config.toml
model = "image VQ-VAE"
dataset = "aerial photos of the United States (SatlasPretrain)"
train_examples = 203450
image_size = 64
crop_scale_min = 0.5
horizontal_flip = true
bottleneck = "vq"
downsampling_factor = 8
encoder_arch = "vit"
encoder_norm = "rmsnorm"
encoder_norm_position = "pre"
encoder_activation = "geglu"
encoder_mlp_ratio = 4
encoder_head_dim = 64
encoder_fused_qkv = true
encoder_bias = "all"
encoder_qk_norm = true
encoder_parallel_block = false
encoder_dropout = 0.1
encoder_inner_norm = false
encoder_moe = "top_k"
encoder_num_experts = 8
encoder_moe_every = 2
encoder_expert_mlp_ratio = 0.5
encoder_experts_per_token = 2
encoder_shared_expert = false
encoder_patch_size = [8, 8]
encoder_conv_stem = false
encoder_layers = 10
encoder_width = 160
encoder_positions = "conv"
loss = "l1"
latent_channels = 8
decoder_norm = "groupnorm"
decoder_activation = "elu"
decoder_weight_standardization = true
decoder_widths = [48, 96, 96, 96]
decoder_blocks_per_level = 3
decoder_block = "basic"
decoder_attention = false
decoder_upsampling = "transposed_conv"
codebook_size = 256
residual_init = "scaled_by_depth"
optimizer = "muon"
muon_scale = "spectral"
lr = 0.013
momentum = 0.95
nesterov = false
orthogonalizer = "newton_schulz_5"
adamw_lr_other_params = 0.0011
grad_clip = 1.0
steps = 12900
batch_size = 64
epochs = 4.1
lr_schedule = "cosine_restarts"
final_lr_fraction = 0
warmup_steps = 640
weight_decay = 0.01
adamw_weight_decay_other_params = 0
Rows from block 6 of the decoder of a small image VQ-VAE, named by matrix and row number. Rows with one number belong to one channel. Each number is 500 + 40 x the weight over its row's rms, rounded and kept within 0 to 999. All counts start at 0. Numbers have three digits each.
After each channel's rows are labels from the 100 images, of 14976, where the channel reaches its highest value: "strongest on" is what is common among them. Only what is clearly more common there than usual is listed. The data: aerial photos of the United States (SatlasPretrain). In brackets: how many of the 100.
# convs0: first 3x3 conv (decoder.decb.1.1.convs.0.weight, 96x96x3x3, standardized in use, each kernel summed), inputs 0-95
# convs1: second 3x3 conv (decoder.decb.1.1.convs.1.weight, 96x96x3x3, standardized in use, transposed, each kernel summed), outputs 0-95

convs0.61:510461524539516509551540541520535495537487489521522505505456499536467464470477502533478468488482474541489548394474412493420627566529530492532547413482472516504501458524493543542544475536503428549487450524522477444525540519454416548488439485536460485449504521504477548497441460528472538562
convs1.61:490492500438452541500490533522611493478486482515509645483557486483429517518537564452456504452489549434513483539533550567579512510483475511468465406505543487477441467477526470503495503479538598495498545479516537504506457505518489487453542492476449496534499467456539502501534518504470585458
strongest on: building (84)

convs0.19:463480517517425468523447553484443440575583488512526395524556436472513554505558496423514507456597496473478458506512508454452548494440513509463493499459479480516523465539478603520536521511472510548532509512553438511505477466492555457541553569505491531439487471507453515493452525483523474498
convs1.19:529445520471581508544517462594453503477546425469485534528502485491500543539469488514545514539516525575486507528537486476495557468524484465529513468522451559483536467512530444513558490528523505458462505580476461528548548529538485559475493497544650470465578510558510497447563498523521469549
strongest on: crop field (26)

convs0.94:589506549481484492450456515495517460556423472535539451436428464499516400597474471477473552538613471533534497500535568518542481494456493495481496449429510449483535503487484551518471484500544569566448487495424523490501494479454507484538494506522480543463507526520588497473505506526492509542
convs1.94:475437477449544543460548496489468508493538498506503604499510489488606559564527507469437489482498446517468520477474467427473569515506520556545436493532560552472519559503478463531583507498511524517465540567523498521502503502570546509520476456532594459487508542530442449505509496471424511442
strongest on: crop field (25)

convs0.95:603534477531502515474525486452526508544526531529493412496514441494496549558463414521534526547465508500483505535437466459547487483453400512489536476502421434527458506449523493559450460539497534514482494520530542457442412547471542463504533507480574549541537503544514541450459525521537521460
convs1.95:485457539492527461477539532502436555531515457536518575501431535592516536505460490542438503476528500534506535435499540447441590474466500515546491487523480552494542551561480529431558519470573498508458511507514534510496585422538471488499415491531529512508485445495485433492452535479554513436
strongest on: crop field (26)

convs0.54:444491528497424464608528467501445551601533437509516487543489471532537503526468482490499520535525477504485453432485429487577524507528474502506467445457495473521474448475468557478559477498507461437502574497523499488486499507381478513567578474559445500492550540546509512491524480500541493559
convs1.54:400494523521501528446487500480545508556473454520487472582529519495486486498529560562559484409481457531494607499448466550508542482491486445496474518503520526478472519506486458554434487522493563472423485529534475555505473510516546523473526541511446495501465472412411514463594458500560523491
strongest on: building (87)

convs0.4:499468515521436533531461494510556493582471497538485500503447508487488513447507486463496564538484469423442439567518529458513455512364528450495512489493511495532524529483460528443508463464476550508537557469510556467472532506412537454606550487537503502506484424590518497509477545475517519537
convs1.4:534514554535540524516510520424477554479435453512529516483519473528563594502524409460458500514556424584481529498482453481452540510512470571506505547489546492498474477519567518569506552539524526499452458485497439513556477493506533515566489462531536530463517576560545475435510563527459539475
strongest on: crop field (26)

convs0.64:457497558500539455453513496513450496477528440457496463476459496553511487477482511436503460565492484535487498436515478495494531447491475482464442436487545597511558588540435467514562566563498510507528542497485502528532494495497521478461462514541444521617451457483484552585564563482485468520
convs1.64:545539521474498550485489524503593578455474508536514438444502558370571458506484524556458523492539500460473532522480485523531550508535436481484504463509459546507470481481562523496469512538504470500446471555473504439493493468456485558471523507475527487455454495475443440588551423512529569528
strongest on: building (76)