Rows from block 7 of the encoder of a small image VQ-VAE, named by matrix and row number. Rows with one number within an expert belong to one neuron, the router's apart. Each number is 500 + 40 x the weight over its row's rms, rounded and kept within 0 to 999. All counts start at 0. Numbers have three digits each. After the name is the row's rms in percent of the matrix's.
Before each expert's rows are labels from the 100 images, of 14976, where the router gives the expert most weight on average: "patch colour" is the nearest of a few named colours to the mean colour under the peak; "peak on" is the class under the peak. Only what is clearly more common there than usual is listed. The data: aerial photos of the United States (SatlasPretrain).
# router: router (encoder.blocks.7.mlp.router.weight, 8x160, trained with AdamW), inputs 80-159
# gate: expert gate (encoder.blocks.7.mlp.gate, 8x80x160), inputs 80-159
# up: expert up (encoder.blocks.7.mlp.up, 8x80x160), inputs 80-159
# down: expert down (encoder.blocks.7.mlp.down, 8x160x80, transposed), outputs 80-159

# expert 0
patch colour: black; pink
peak on: crop field
router.0 103:476458450515439558472478488520440444540500512491574475494503552458506482507508522414495593395532494454548526542491571480508547507463501506535477424388505426474482490505507503551468502442468566531527470500542547535496550519427445480511500538
gate.0 091:564475530520471496487447569498539492478537538542536498522555478553494532548552544536522581543498490436519496457510542492415458492488530484499508544495525466493503524502582484497566493529473503438484511525445456581484490465497425533428504466
up.0 093:506515508542499490550557548525481585556479500512560478510437580518469489464434508485539517540509501442408451446520507480534519457554468555447471501513516483493499487453402498502530470470538496459536491407562492493549480512514533472598476470
down.0 100:408496573549414448538526470464438522496498495524534466524469488523532506436514496514450459502469536451638525580540511462497517548456482467535433447425458488496490518519508452513426409534499540551410502466528494457534565532499526510483506498
gate.1 101:419555509468513495478517462497471520500550526476450504521564496524583509498503560524506466483490575443541518479585465526547521452508527425465540552505507476490531446463455510467453490429501589517543512487452553508527560476557553481470489461
up.1 113:576484487502517473498481513485530492506504557502540469422484432453444527427580472518458519497501529520480500611428468423520487504538461534474594464469506460472506518494552496526565454546431525501487442509451538514528444566530473475457513450
down.1 107:563487486479563489441507479537517490446525500497466458555552543505499472510518522503566406424507493469512479515541447513541565467527537489557497530493443541552498445441478507528469489484444500523504538503520543501534487533494516512500403554
gate.2 107:510548438438475479399427482495515510437508559463447493434504502551523475480506511513491471518504497545543528500481406431502576476499491541480522529501480535475439463518511558541495489506437559555478537538449517524513517611575503489532436480
up.2 110:529548453474501478462483521581443480478537519500488553453457463473514485500498521549502469528531509533618483475407453472478560500470448583480534542499462544430470471440544540488526418513437476533475499585431474512528450476493529504500443437
down.2 104:504467458551516486492445597528510495504464482466452482467464459548467463478468597507438486583511530554536490500473523529556494507571475602533525510519483487577447517459484565511464476453503541566509544493510481478469534479473535472472487578
gate.3 094:537366524446538469441471438473562549496453452449472538435547511488557504450507574451500479534509460515497520538513415503520499492488459491484516504507409517579525418474480523497494548468518503494507517486463527536495502498555486563483537480
up.3 099:504559493489539442499422555495536443510515565432443502525599494525494484510532546454547515560518486543497465447519492462483483575505476449506530560420485443556446465400475470474510523620491537470502449537480471529430462528516444521486458551
down.3 108:517501558560507507472522519504490600466575465497475453504501495491460502413480523568508465470434524503592501528492494466510478472509494510460501424506451473514442545533505518556450485563588510581490560441598496444537536498527518501498529498
gate.4 103:495534571482471516505504486539579557468450507454455472506507412537506475453582479533498460447538550463521462459551500418477553494490519484509504526471528500486577485453485572503507485502515536576526545424515472547465464543507454413506586418
up.4 114:546521516548477576453464552476421483549565543502556533478522539477516532469526529517468594482519541495555527603474531495537550510486426481495580496458584469481409486516569464462447424557442476462500457537519566515523498459510497536515441535
down.4 112:542486513458453483537563513519519515488457454501555536497565523475484529472460494481439504516478484453527511478516532451458460505480493463551446462369497503429487493509521446497500624514490494515488520568471460512605478473538485511563545465

# expert 6
patch colour: brown
peak on: crop field
router.6 088:538466433533482546507491579557500503482448459483428477415510387481516489446545422491511529494520541534489475523549572403420495510433516534492488526492559484452450521477452563501504489580510501455518464523496557568492468559506491523511507464
gate.0 098:467504501486531593432551449517512513543556515484531471521516483488523415511499532532480567480558547524584514462521495529422533483585516525501530452516519494510507470513528455493432454522495525593455495473489465510477553543482504486561509458
up.0 110:515520464555442459448519493452441459561521513539513511468491546547483533532485522494554458510514494537436492563496530535558545500436528460479508519524506484477536495490464480498507546556496513456555566490508442516525437517519536529464485475
down.0 112:488451504458495575456509435465462504504491508535484546555493488541436539498495497484526449439514557430445437368507466466567542514516490474444475493490511527468506538530581519455476469585494522492444527459503455529468500520548538493488483470
gate.1 131:451481498520544494520490508495461481472453476527510572544410591488466520454504464490474579509464505503449457439435488519541491433488549572543556500464497420483506529560532490487515536466482494509478423459424570512481511490446517480470505535
up.1 102:532477530554454531484529518510565524539526501480478489472471497464569515500486538519517395542501499545540539599499534545417452480492433471509465548489486457580540510455505450547556521544518488513501543534588423469517457497457516535423576452
down.1 113:545477539532507500446483474473475484562508534518516555502445506420569471479535472479536473539490429528474539520499555418472511550422487526411477536506464484521558450493507541535545513595474475439548417540536550552543486567522550499567493469
gate.2 108:567559513472526447489482503508552529513469459504465485455438510537525483498479476554451570530534459491534493491454440488499526455496530564495513557467471601478558427489509518473486508511561500519525477558482561426504508483537535537509484412
up.2 088:543511430602537495594497593460501422502576517501530501460474535495444542501477510503524538478499443467471532486480492525562522530534504522473444494485596485462534547529435501543557511504513547463542494470531428517569497440510485501574592562
down.2 098:570493484418492475430524569495449488461446435480489498533583574496494502550485540497526458470451458448448496500505580512491500445524520511569562492490478533504483465431450439487483517435498489513520491545510527462498456543499457496545422571
gate.3 087:530443565481494535520504500563487494515468500535522482519471444436474552434491496515496481559444534477445503423515497496384518519426459444454482535508501502562442484480545559478486505527538508478488490498565435519448493516544570483517484471
up.3 095:523517566570507524457549511478507434489488520540456496518475529517503523457440482510480530553533513527507449452545516522465570494500507488465494472553520510536519497483500538432539531552575532460579424512511456470473457512600646459487527482
down.3 091:473477454479494483502436535502509434428487444570477522505534495523438455530559491542556508466545456514543498503576498544459465504566529525487521498444503568519560535455540440613489486428540523552476519506453507491512531450402491493475478462
gate.4 108:475448532462523464500520484480529458590428504527457493477565550452527558424538462479536563462520461500459504497578537482493524479444539578510472450434514506522419478481464503494440498486565446510548501498483510436437462535470552561541589474
up.4 091:492489494472517508494488536515526457467389472451512464461437547576526455475552504477515501443430439477515520472557519460489515486503486550380526379453469476491502510515474489465521545382509506461531514510449467495516486498506568442487555472
down.4 093:554455472508547399499482557494433520453517499536538494459479436482477468439481518524478455492515507558501455577482436460492590463527555452543567421527447532484453485486531478526541518473484454490481478515506447434454478500481480483450477552

# expert 4
patch colour: grey
peak on: crop field
router.4 102:560509499526460504477557521510439505492504482547490467532450441497522550514499493570526536506473446516514553514486593534395426493449458468521514534464558504510487519526563539497535494508521467483579617525549457528415530450479442488455546419
gate.0 109:531447500437532531529474518502539516469459522513501472476535464520416491485495450461443499401503650567478471476507504443502556463475546545517467434493532447522485530468520474536506462510434558510472438504467565494558517570493524507515439558
up.0 135:513427532472470520467465484566471482524495552515440461489548420451508462451542544464526455345588580502531512549513529477489472529503512511539488533447489487502503522453500460503457539539449517500550476480474525436492514484469477519581476534
down.0 135:514506525497450525479470455447518492520426534433548462500491530488557474474534419498459469562498438493475549529498483517481439533523446503491504419442520546443496488466519446518512452566478475538463517500498428497508522453473500519522453433
gate.1 095:558512478552492515543528547505538520480520499493503470502592492495398473547506477477562500547412466478450461501554508475461455471480496548544496499535454415506417463488545499481538509487452461408491481513450510539529547533469479574521562507
up.1 094:498538493513508499531515499491528484531439487512439469506389517453513453466489494569434558562463492463480446502428481520442531458506501506432504460490512535561557514573421525572534495473500542527509529450443469462536492514528544569504519463
down.1 082:494546542540534521512509418491441420515433409501546507441453543553519515490430532498506472462546486495515480501492528461525496557495501473531380514490496447563504456511505531505477428481512491524514530467513556496518497598566550537502524496
gate.2 092:486485525522532532535550489525534468467516450423590489503496507467584479479504524478526480500500519453497495496477524531478532501432566480484491511420519463470479542466398380510426511461522491421541419523488533530539602483494569517421534471
up.2 104:538524478471523501506488489573515471446481479418565485512483523480558487445559503452462499505556489494571465538500486491477541483482552514538530561497500542437466476484457408497516486470481472421518458585495526513552555397496484549477575500
down.2 116:532473536486537545565427552490508502486510467489514520476540523550512488479614497484566431456459485470592515573547422517583525565431503498491498514464485541607499401516530498482422478491481512516548589462468567481435510512466470522541522527
gate.3 091:437450518539470485487472484508497527578486449458510525480502514445543463454494546439497536507447415484468513529500506457515508476483489446494509544497487492529452465489426559488493528483555504456488513443518491541469487424502503465511518509
up.3 116:457519503496488556444549472591483499457435547530484489471452509528507511546446495484505553517514466447461486483514603537542542490558458541464515553482550491505545542465410498524451543436477484485514473557540485463460478519535545456571555514
down.3 116:532491613526456491498506519454545526459504394471523512533495457523429516545536526566478448469445548513509441480506512545473506425474587482564470492444532491551515502498488536532504500491520527533541456419513553543557466513517527476491507552
gate.4 093:508538448475494515467471493495465582544508489481500509489521534487541539510420568539539528526422400508544506453417540544527494449517475444514484515476496518467422534541478478552459531437483508450480555440491533403449500459552547464560524513
up.4 102:531484489511612539467494455576565476472458469484463467484441543499397537501542491541487495493515556479424433549487510534492489447455448527454533565470581425505488567499493474491552447549561464536476558554469512562502465482494492485509522480
down.4 102:428502464448387463538476499423510480529472523498519499460565499502554492514501562527509537538476503490542570487525527467500487517572495526596422463456502468455426503468523404478472495491480526479450491505500493489565560474451497535521421510

# expert 3
patch colour: grey
peak on: crop field
router.3 091:493476451433574466560489486489519508453531502522540522546576492508519472523503449474484525513454544494491500473518438463551474574482542534414462482483477462472487554414470505463462415488490523509519480479505505609614488529415413508495554527
gate.0 096:428441601479520458502435508537451479553492528462515495469483538460545545509505513567540521472485521531497530588512557499425520424445470506467459554548507509444522480505503496427476518484471537461507550526418483535484454460463511513448534410
up.0 084:482423563497523514451454451512465528556469512474555504469439472461563542522500488532551555517427509505479521536482539527410492448474551520400429532528484527459529535576490468462458495506476515437485533524425461529528390532473542515451443418
down.0 099:498572469498513507529549516494500446393554526483452492487520470527499506531534503444475543457533498565558509477449499537555559468497526483566459544479454499495458524460499519510465520429536484519497504521470479481531593418430475581559457475
gate.1 079:513524431506465490604443601459567500518420495570487467494435447486510573528549440545584531491510518496544508523527534485458502495464505545540454470470533617491535558518532486512548502495420552498549510518565460469431478478456495426498515463
up.1 092:527463546556539512532437488487472462532500494556468574551568446527490526495482546451484541527432444504516502451519500484530522527420480530453494523473485512449518489455546631495460535526494558459490558545522490523483521528464466486481522494
down.1 110:497577432444568484479509494539552501487583524486459434501487505544499511490478539494492469462503513485489478558473490519519481490511437543433533548592432538544449420465438519484541403502536442564455468481482564471498510526488554535450497539
gate.2 103:534430455537522475556444429427490490443460487510526567550495544542556527499542460450470487546495545535515408469531491491488464475465552524449507442544549485570415429447461483470533592543517490458469556488514493540562553430461471561473557489
up.2 086:523565490447494553438548546554440477452476546531541420526460473428496540542496531544524530442484479448511568521513534559519472438531463533513516498479477494468546450532571546473474506467502527519514488570532552476523496562465488446537439467
down.2 082:526516505504563517598541505426490494463562499450510399484518439467553557473534519592488504509512478449492474481425513579501464504441455472528517486472509503592463522478447542533516484487566508514517487553465480531499533545467498502480520540
gate.3 106:544435465522507483529536406478542546482422456565506557527534470531524598416534493452433437529470510516511516486556519549523468509492583483513502515525422480466523462497452497516485574430607493474489487480445552530559551480577580471516533504
up.3 100:533507503459519479460439540402491427523504477504523504462551521513516513544542505516484481531540443526500550506487506558484471572453529479515446418452523478480473502479575448484516545476465511515567460490500533485544452477510503499454472573
down.3 119:517531518541510502482472488594510466570478581550448572536481475495428485609461538416410510423434469465516502449481457480503491483524497514430428522518489483486536560462486551443485475494532425511526508514512420484489468461441478493470504550
gate.4 101:532520519491482461464403541514489413464526458484489517595503532537517566501554513472476449434447549494538491462549469516439462450489458499534534531498492446374542481447468446473528530493515485481553467456564553466488466478490507514448498433
up.4 098:498504503500522542528589381536448543524561447515540529513473512422455509573518503488472512538529616552529555476491556492501453506599534506493484526518467427508462547426536548466529505483498491518444466489467536484524464519500476480522476465
down.4 099:594485459433520538531405507519539424550519561477516538482524437505602530492527531443462513538509467546486556462528508481511507484509494596467471474561474484474492485485504438458458564433488525462496534550476498454396563484546485500509467464