{"encoder_arch": "vit", "model": "image VQ-VAE", "dataset": "aerial photos of the United States (SatlasPretrain)", "train_examples": 203450, "image_size": 64, "crop_scale_min": 0.5, "horizontal_flip": true, "bottleneck": "vq", "downsampling_factor": 8, "encoder_norm": "rmsnorm", "encoder_norm_position": "pre", "encoder_activation": "geglu", "encoder_mlp_ratio": 4, "encoder_head_dim": 64, "encoder_fused_qkv": true, "encoder_bias": "all", "encoder_qk_norm": true, "encoder_parallel_block": false, "encoder_dropout": 0.1, "encoder_inner_norm": false, "encoder_moe": "top_k", "encoder_num_experts": 8, "encoder_moe_every": 2, "encoder_expert_mlp_ratio": 0.5, "encoder_experts_per_token": 2, "encoder_shared_expert": false, "encoder_patch_size": [8, 8], "encoder_conv_stem": false, "encoder_layers": 10, "encoder_width": 160, "encoder_positions": "conv", "loss": "l1", "latent_channels": 8, "decoder_norm": "groupnorm", "decoder_activation": "elu", "decoder_weight_standardization": true, "decoder_widths": [48, 96, 96, 96], "decoder_blocks_per_level": 3, "decoder_block": "basic", "decoder_attention": false, "decoder_upsampling": "transposed_conv", "codebook_size": 256, "residual_init": "scaled_by_depth", "optimizer": "muon", "muon_scale": "spectral", "lr": 0.013, "momentum": 0.95, "nesterov": false, "orthogonalizer": "newton_schulz_5", "adamw_lr_other_params": 0.0011, "grad_clip": 1.0, "steps": 12900, "batch_size": 64, "epochs": 4.1, "lr_schedule": "cosine_restarts", "final_lr_fraction": 0, "warmup_steps": 640, "weight_decay": 0.01, "adamw_weight_decay_other_params": 0}
Rows from block 6 of the encoder of a small image VQ-VAE, named by matrix and row number. Rows with one number belong to one neuron. Each number is 128 + 32 x the weight over its row's rms, rounded and kept within 0 to 255. All counts start at 0. Numbers have three digits each. After the name is the row's rms in percent of the matrix's.
After each neuron's rows are labels from the 100 images, of 14976, where the neuron reaches its largest size: "lies over" is the class under the peak; "top examples" is what is common among them. Only what is clearly more common there than usual is listed. The data: aerial photos of the United States (SatlasPretrain).
# gate: MLP gate (encoder.blocks.6.mlp.gate.weight, 640x160), inputs 0-79
# fc1: MLP up (encoder.blocks.6.mlp.fc1.weight, 640x160), inputs 0-79
# fc2: MLP down (encoder.blocks.6.mlp.fc2.weight, 160x640, transposed), outputs 0-79

gate.313 117:130068132144128081174125142128087126158147185111076139181118142125159123158065157092158163116134095167151171166087139139161127099080147130111107112103123116154177124104148073101119098137080149091118162167146151144126187095146096144175165114
fc1.313 101:145159095145120151171141161126104185158123071123134167048135096056129147145098151123102104109162120106138135127142085173137096176131110097189122160089158142124106087201135098118189090159156110177192061094128148139093118124070156081134115164
fc2.313 093:148084130170176113098107153129134136121070067117138181127085126125149147053087092153142104144175137100182150116117099126215146144145105117116156131126157089137133159107155170078141124127122178139099096138109146165107190125143124133192103072
lies over: crop field
top examples: crop field

gate.371 120:107079196143104163127148105130159139132103098156059133127105112124150113137136119176159115129139159096125092093087148124105162130195161130143160183114157128109165168163141151139141086142119151193143058113077146124113134176168143144181115159
fc1.371 114:100137126142139154123089170109101174106112091121117174109170038137116092156194077102171130085095132135101103150185096117118122134125106118084069097135107116152152149166147183139083202118170079137084146107103130142099146036108131135126154191
fc2.371 125:106129054115128154126163181168117091128109115105179133156111194145103163105117102185150130105142123132133163168143181159080170175119175137202148168120179101107138186072122120099135095137083176107142162091156144123163157164121114155134149054
lies over: crop field
top examples: crop field

gate.423 113:112206178168108140134144166109113101138119167147124119151144153078127104133127183139139166160099158156181131147171094140141116124138113065105088125086136071155173146111107093150134130109096067131090080164121164127128168093134123106167130163
fc1.423 118:039158157146156153128116162103132150209155155074129145131145092142203127148133110084049132080185089115142140155134119140122082199132196154086118148118110162120100110142159123161072141112147190129166125117151150123093110128123083091139123130
fc2.423 114:152178107186123124123119127115056197163077090095126102087093113156164181098115085163102086148115136114132106164105174149149159112116110091121189090140157147134143123124139180142137138121113066118156109129101165076118110145121234106112095160
lies over: crop field
top examples: crop field

gate.130 064:113104141142156125156116122131102151081134061231130126186129125105111113114109087157174147147155158130108119091093169186158066126091137144135104095207088153149200094103148143095092077150138128107105097153127162102160239139131100139155136137
fc1.130 055:073151098167092068138146147125140117124111085161128112127192126123107109159170121124187130171091134135060092136132126091225105102102116180097082148149140160102126092145151144118142115199057117119166095107107132051087147111081117176128145157
fc2.130 065:164061116147199133138113118194163136162085143069132156123127142150108166118133140203082068123133114097129139091130126114120133112166075087099150115131134156107096141075122111135092182103118122189105255125123119156137128158164144125132123165
lies over: building
top examples: building

gate.214 103:144138129130105110122166119110069143114122184157115138113117138128148134097117139078112104090169069089095162059106156189147113141123067130113109143123081098140124097118133163153149155127120161116070067140134135124153156176139107137125149139
fc1.214 107:166105156170178153105181096161149149093179106093109107130131068130110134143122114111156115133084109119187077161110112071089134124165109168115128114166144140096133144106128180112151145127164136134064141091087161172124146140166131176154159079
fc2.214 095:041136140117116167087150128108094115105115108174079108136145140152129142141144143122187114075162089175149144118117163172084133065103116142113150118100087134115112060081172146153084131168119141092160113110095125155131141109148115081112082078
lies over: building
top examples: building

gate.293 066:110180162142167115121126104112157110131127215179128097096161093164184131070157120148127156164111109127150135101117066133160062131186159141071167184105144139108161109094127088148045185178108117103120135153140161087108163075152179204118081130
fc1.293 048:138135119133088131145127152120123128108135073105130145118127157147126143169130131089118129135168111165152075120077206095084210192130186083145070130090058110116100117096138140147175166049122169081107105075069143144151141117090089108158161115
fc2.293 053:172216111062158168078127094151194131118199122121173144086088145161132132073158152109146085126182171085116074122170137147153121105113203090125154164139111108102071128096144120077106165121093157134105170135142087121107166133090133138145150141
lies over: crop field
top examples: crop field

gate.574 112:140129114181127173105108096140101069107103106108132121118117184081167160147125147144141187087163084144079104161126104131151112129211191078147116151140048204155143100152094102121168129176124162120176207145149103154090155136105152144096131067
fc1.574 131:138166115157156104163116129024182123165146152094136116125105088067157148168109166051089128080123127118159160093131129157159094181128128117112106105110158134150116086176111101101131120105090112095120110125093137069136181063135108130135141157
fc2.574 115:111096110174078161118124203172149106185162147164125125105161096124135131063114121130115087119088128133143087200124132132130197125144135116149130141153106123125142140151178139170105146146071089169125148092124127210096131141167151166093054113
lies over: building
top examples: building

gate.320 113:117106146141159088176191158114045160204102158115139156159084146109137107088112130188149092059133146135111104143169135130152131136090119121125170151118107079109116108129162116130100049152162122111175216151109125144106175101121132132140176149
fc1.320 131:182137147160136106150069095194146127134158119126101148045118107140085119148098158079142152098118116139136135139110192106109137120175121079143087112180111099092097179171152115068081053066126140128119146128129113093162093190101112095101116129
fc2.320 097:137135074139109145148134156135163186097122132171149113166109160121162164100113087099064097135143073116180084118168093107159141057080140138125087062089118107186119125083099106139116119107166152127153110166123142143098130065107137126118103077
lies over: building
top examples: building

gate.427 087:157135098106133154114173195141127167107106143153154231156088129146158086134080129156105150154114134090097144117145133156100169206176062095188100164143101075069162108139144151157136164138087100121153187127163155190160098118134117117235137091
fc1.427 082:051132172106105130140135151144122111138122135080058052124184141118126162115138144163168177073080129103153141136141162088158077109055138192106145110150101201144160146062147119134101114131138188122095093141089153113099175147133153135091152181
fc2.427 083:123067144076141140049112110134119093153115120117208141149111138123109148104109156120123167138068106132071177081164128126152133132174129131123122151166173086122112061107155083071107111189104158084136163141159121097123106105138095120198101154
lies over: crop field
top examples: crop field

gate.273 130:065118128133071136142117148121062112172056158148126147123189127150076155106098148078074110122128152075129131047119159180102129110103087090157124151179133179134125077140180140147121124172137113117123136141172192075146182110109112135143094135
fc1.273 122:102101117145082140162139115129120141177097118200112173130152113139177123099098126113113146048151105116087110093140137143117145102111121101172116140155161205178146140172179109116119131126140112128144157155153148101115178178179132068067074152
fc2.273 136:139116132148115143159153204166180080120099153085127169133098106171200107148129146142164108132072142148207089141135123119131128145116121096167150116130067122113109152160118195101135098081093184171130133161168130173109117085131124206175108104
lies over: crop field
top examples: crop field

gate.403 118:167131124107145106172165137134079090103134168076108158129135141083152153107077097130088147101096187157120116165171090130085096166071154155103150114115156084122156160069145144166130126173094150125127119061127152146157118142162132142140164139
fc1.403 112:142150121122125089076125112106108076145179139105100114152175162137125078121076139106146149176110173151129069121174084105136145148117087137171130144153155133112059155096195173067133062143153152140083055120120157134099118159124130139121124186
fc2.403 131:092101060118121151127125117124143195133103076128119120127099142163130134136128068099090153090239131109136102135140115169114071168130177148138113087119094096139159097123083167162091137120190136088168103160200130107117117114117103169121164094
lies over: building
top examples: building

gate.9 138:114045125170092110079162112153100130146126157130088139158103125144174107104112140154121100144140156121135105103110172122110151144211123109081175152102112121132163117143119133182113076119109150144164016156072134158137150159141121128150106109
fc1.9 133:141110116123114095057143118221125116097157141124113117150071186121134187098120073152109122147100174173127147188119163135181149131095138183135111133160099145105126092109154100149095117158086172100147110178127130140148093141179086132115103063
fc2.9 145:128151168192127147165159056114109151142138121093117066113194081146127073130127173131112171123152117117151082051119106138097104096178133126132129124129210143114157184082046202149119138090122097169121099114090153129105130111078157120128116200
lies over: crop field
top examples: crop field

gate.629 078:183141128147098122095138133098100140111108084106145161094105149119138083111119144162089136085135157083117125099110145166154111138120134111134140172053126179122158141095112154152108141106145153091157131147124141086146104104177077104145120202
fc1.629 092:120090100134157146123098158131083106058139178142158134058078096157140167118124130145135095175154208146162161116178088072118135129097130151148168162157095110152089076115104110068093126148111140156094177111125110143132142098110181147169161159
fc2.629 063:079154087096095093145121123113161163145118114162165168066169142163167105099214119136145108117170107126068097160168093095156161134125135141121108092121172058116090119124117107115136187136101178069126109151190128169132197178103143205111152126
lies over: building
top examples: building

gate.3 115:098139182078161161086105108082132196143129157114150125143092107087077142185189167183131150086128084171148163063130087114086126129131126122123038127074152109087159097150136152115103147100168155089072132142137112148161106093120085137188140068
fc1.3 100:129115173143136068180149130157080086160130112124123143162133096081198175110112127104212134096136126060129116160153210162154119207120171122090131094140024199132109120091117091149089138126111126142136137133169154145128123152085151179141130144
fc2.3 121:103050139138107136117134123127152114118190097096176183143116127121060088116188139181098097154131152146170134068087156090116122115110090184201101077124176150096194133135153165104124141103120075107100133079129118153161182099127152090116112099
lies over: building
top examples: building

gate.351 090:121092134096153164144126118129101160145116141114113147136117136107108154099079189107112123129132188144132146179077168126145143129096157129129072109136167090187091151115128095090131078081101075165130144137188047133114149137196128129094188137
fc1.351 077:126146118170040133124132148102171100141057079185164110129133156138162134151114137098154138110147136158180090103153082061096146172146112134105144148168066091099135134141191132123142186139151057125096081103052162150161149115079144149141125113
fc2.351 078:139110135140114119104098147080130120105156152146144165109146101144113113150141115190056140141114126126108134129065144117159139124154142124101190075118133198157143147143135115122114163064163147103128083168126137155107123105194106162154128187
lies over: crop field
top examples: crop field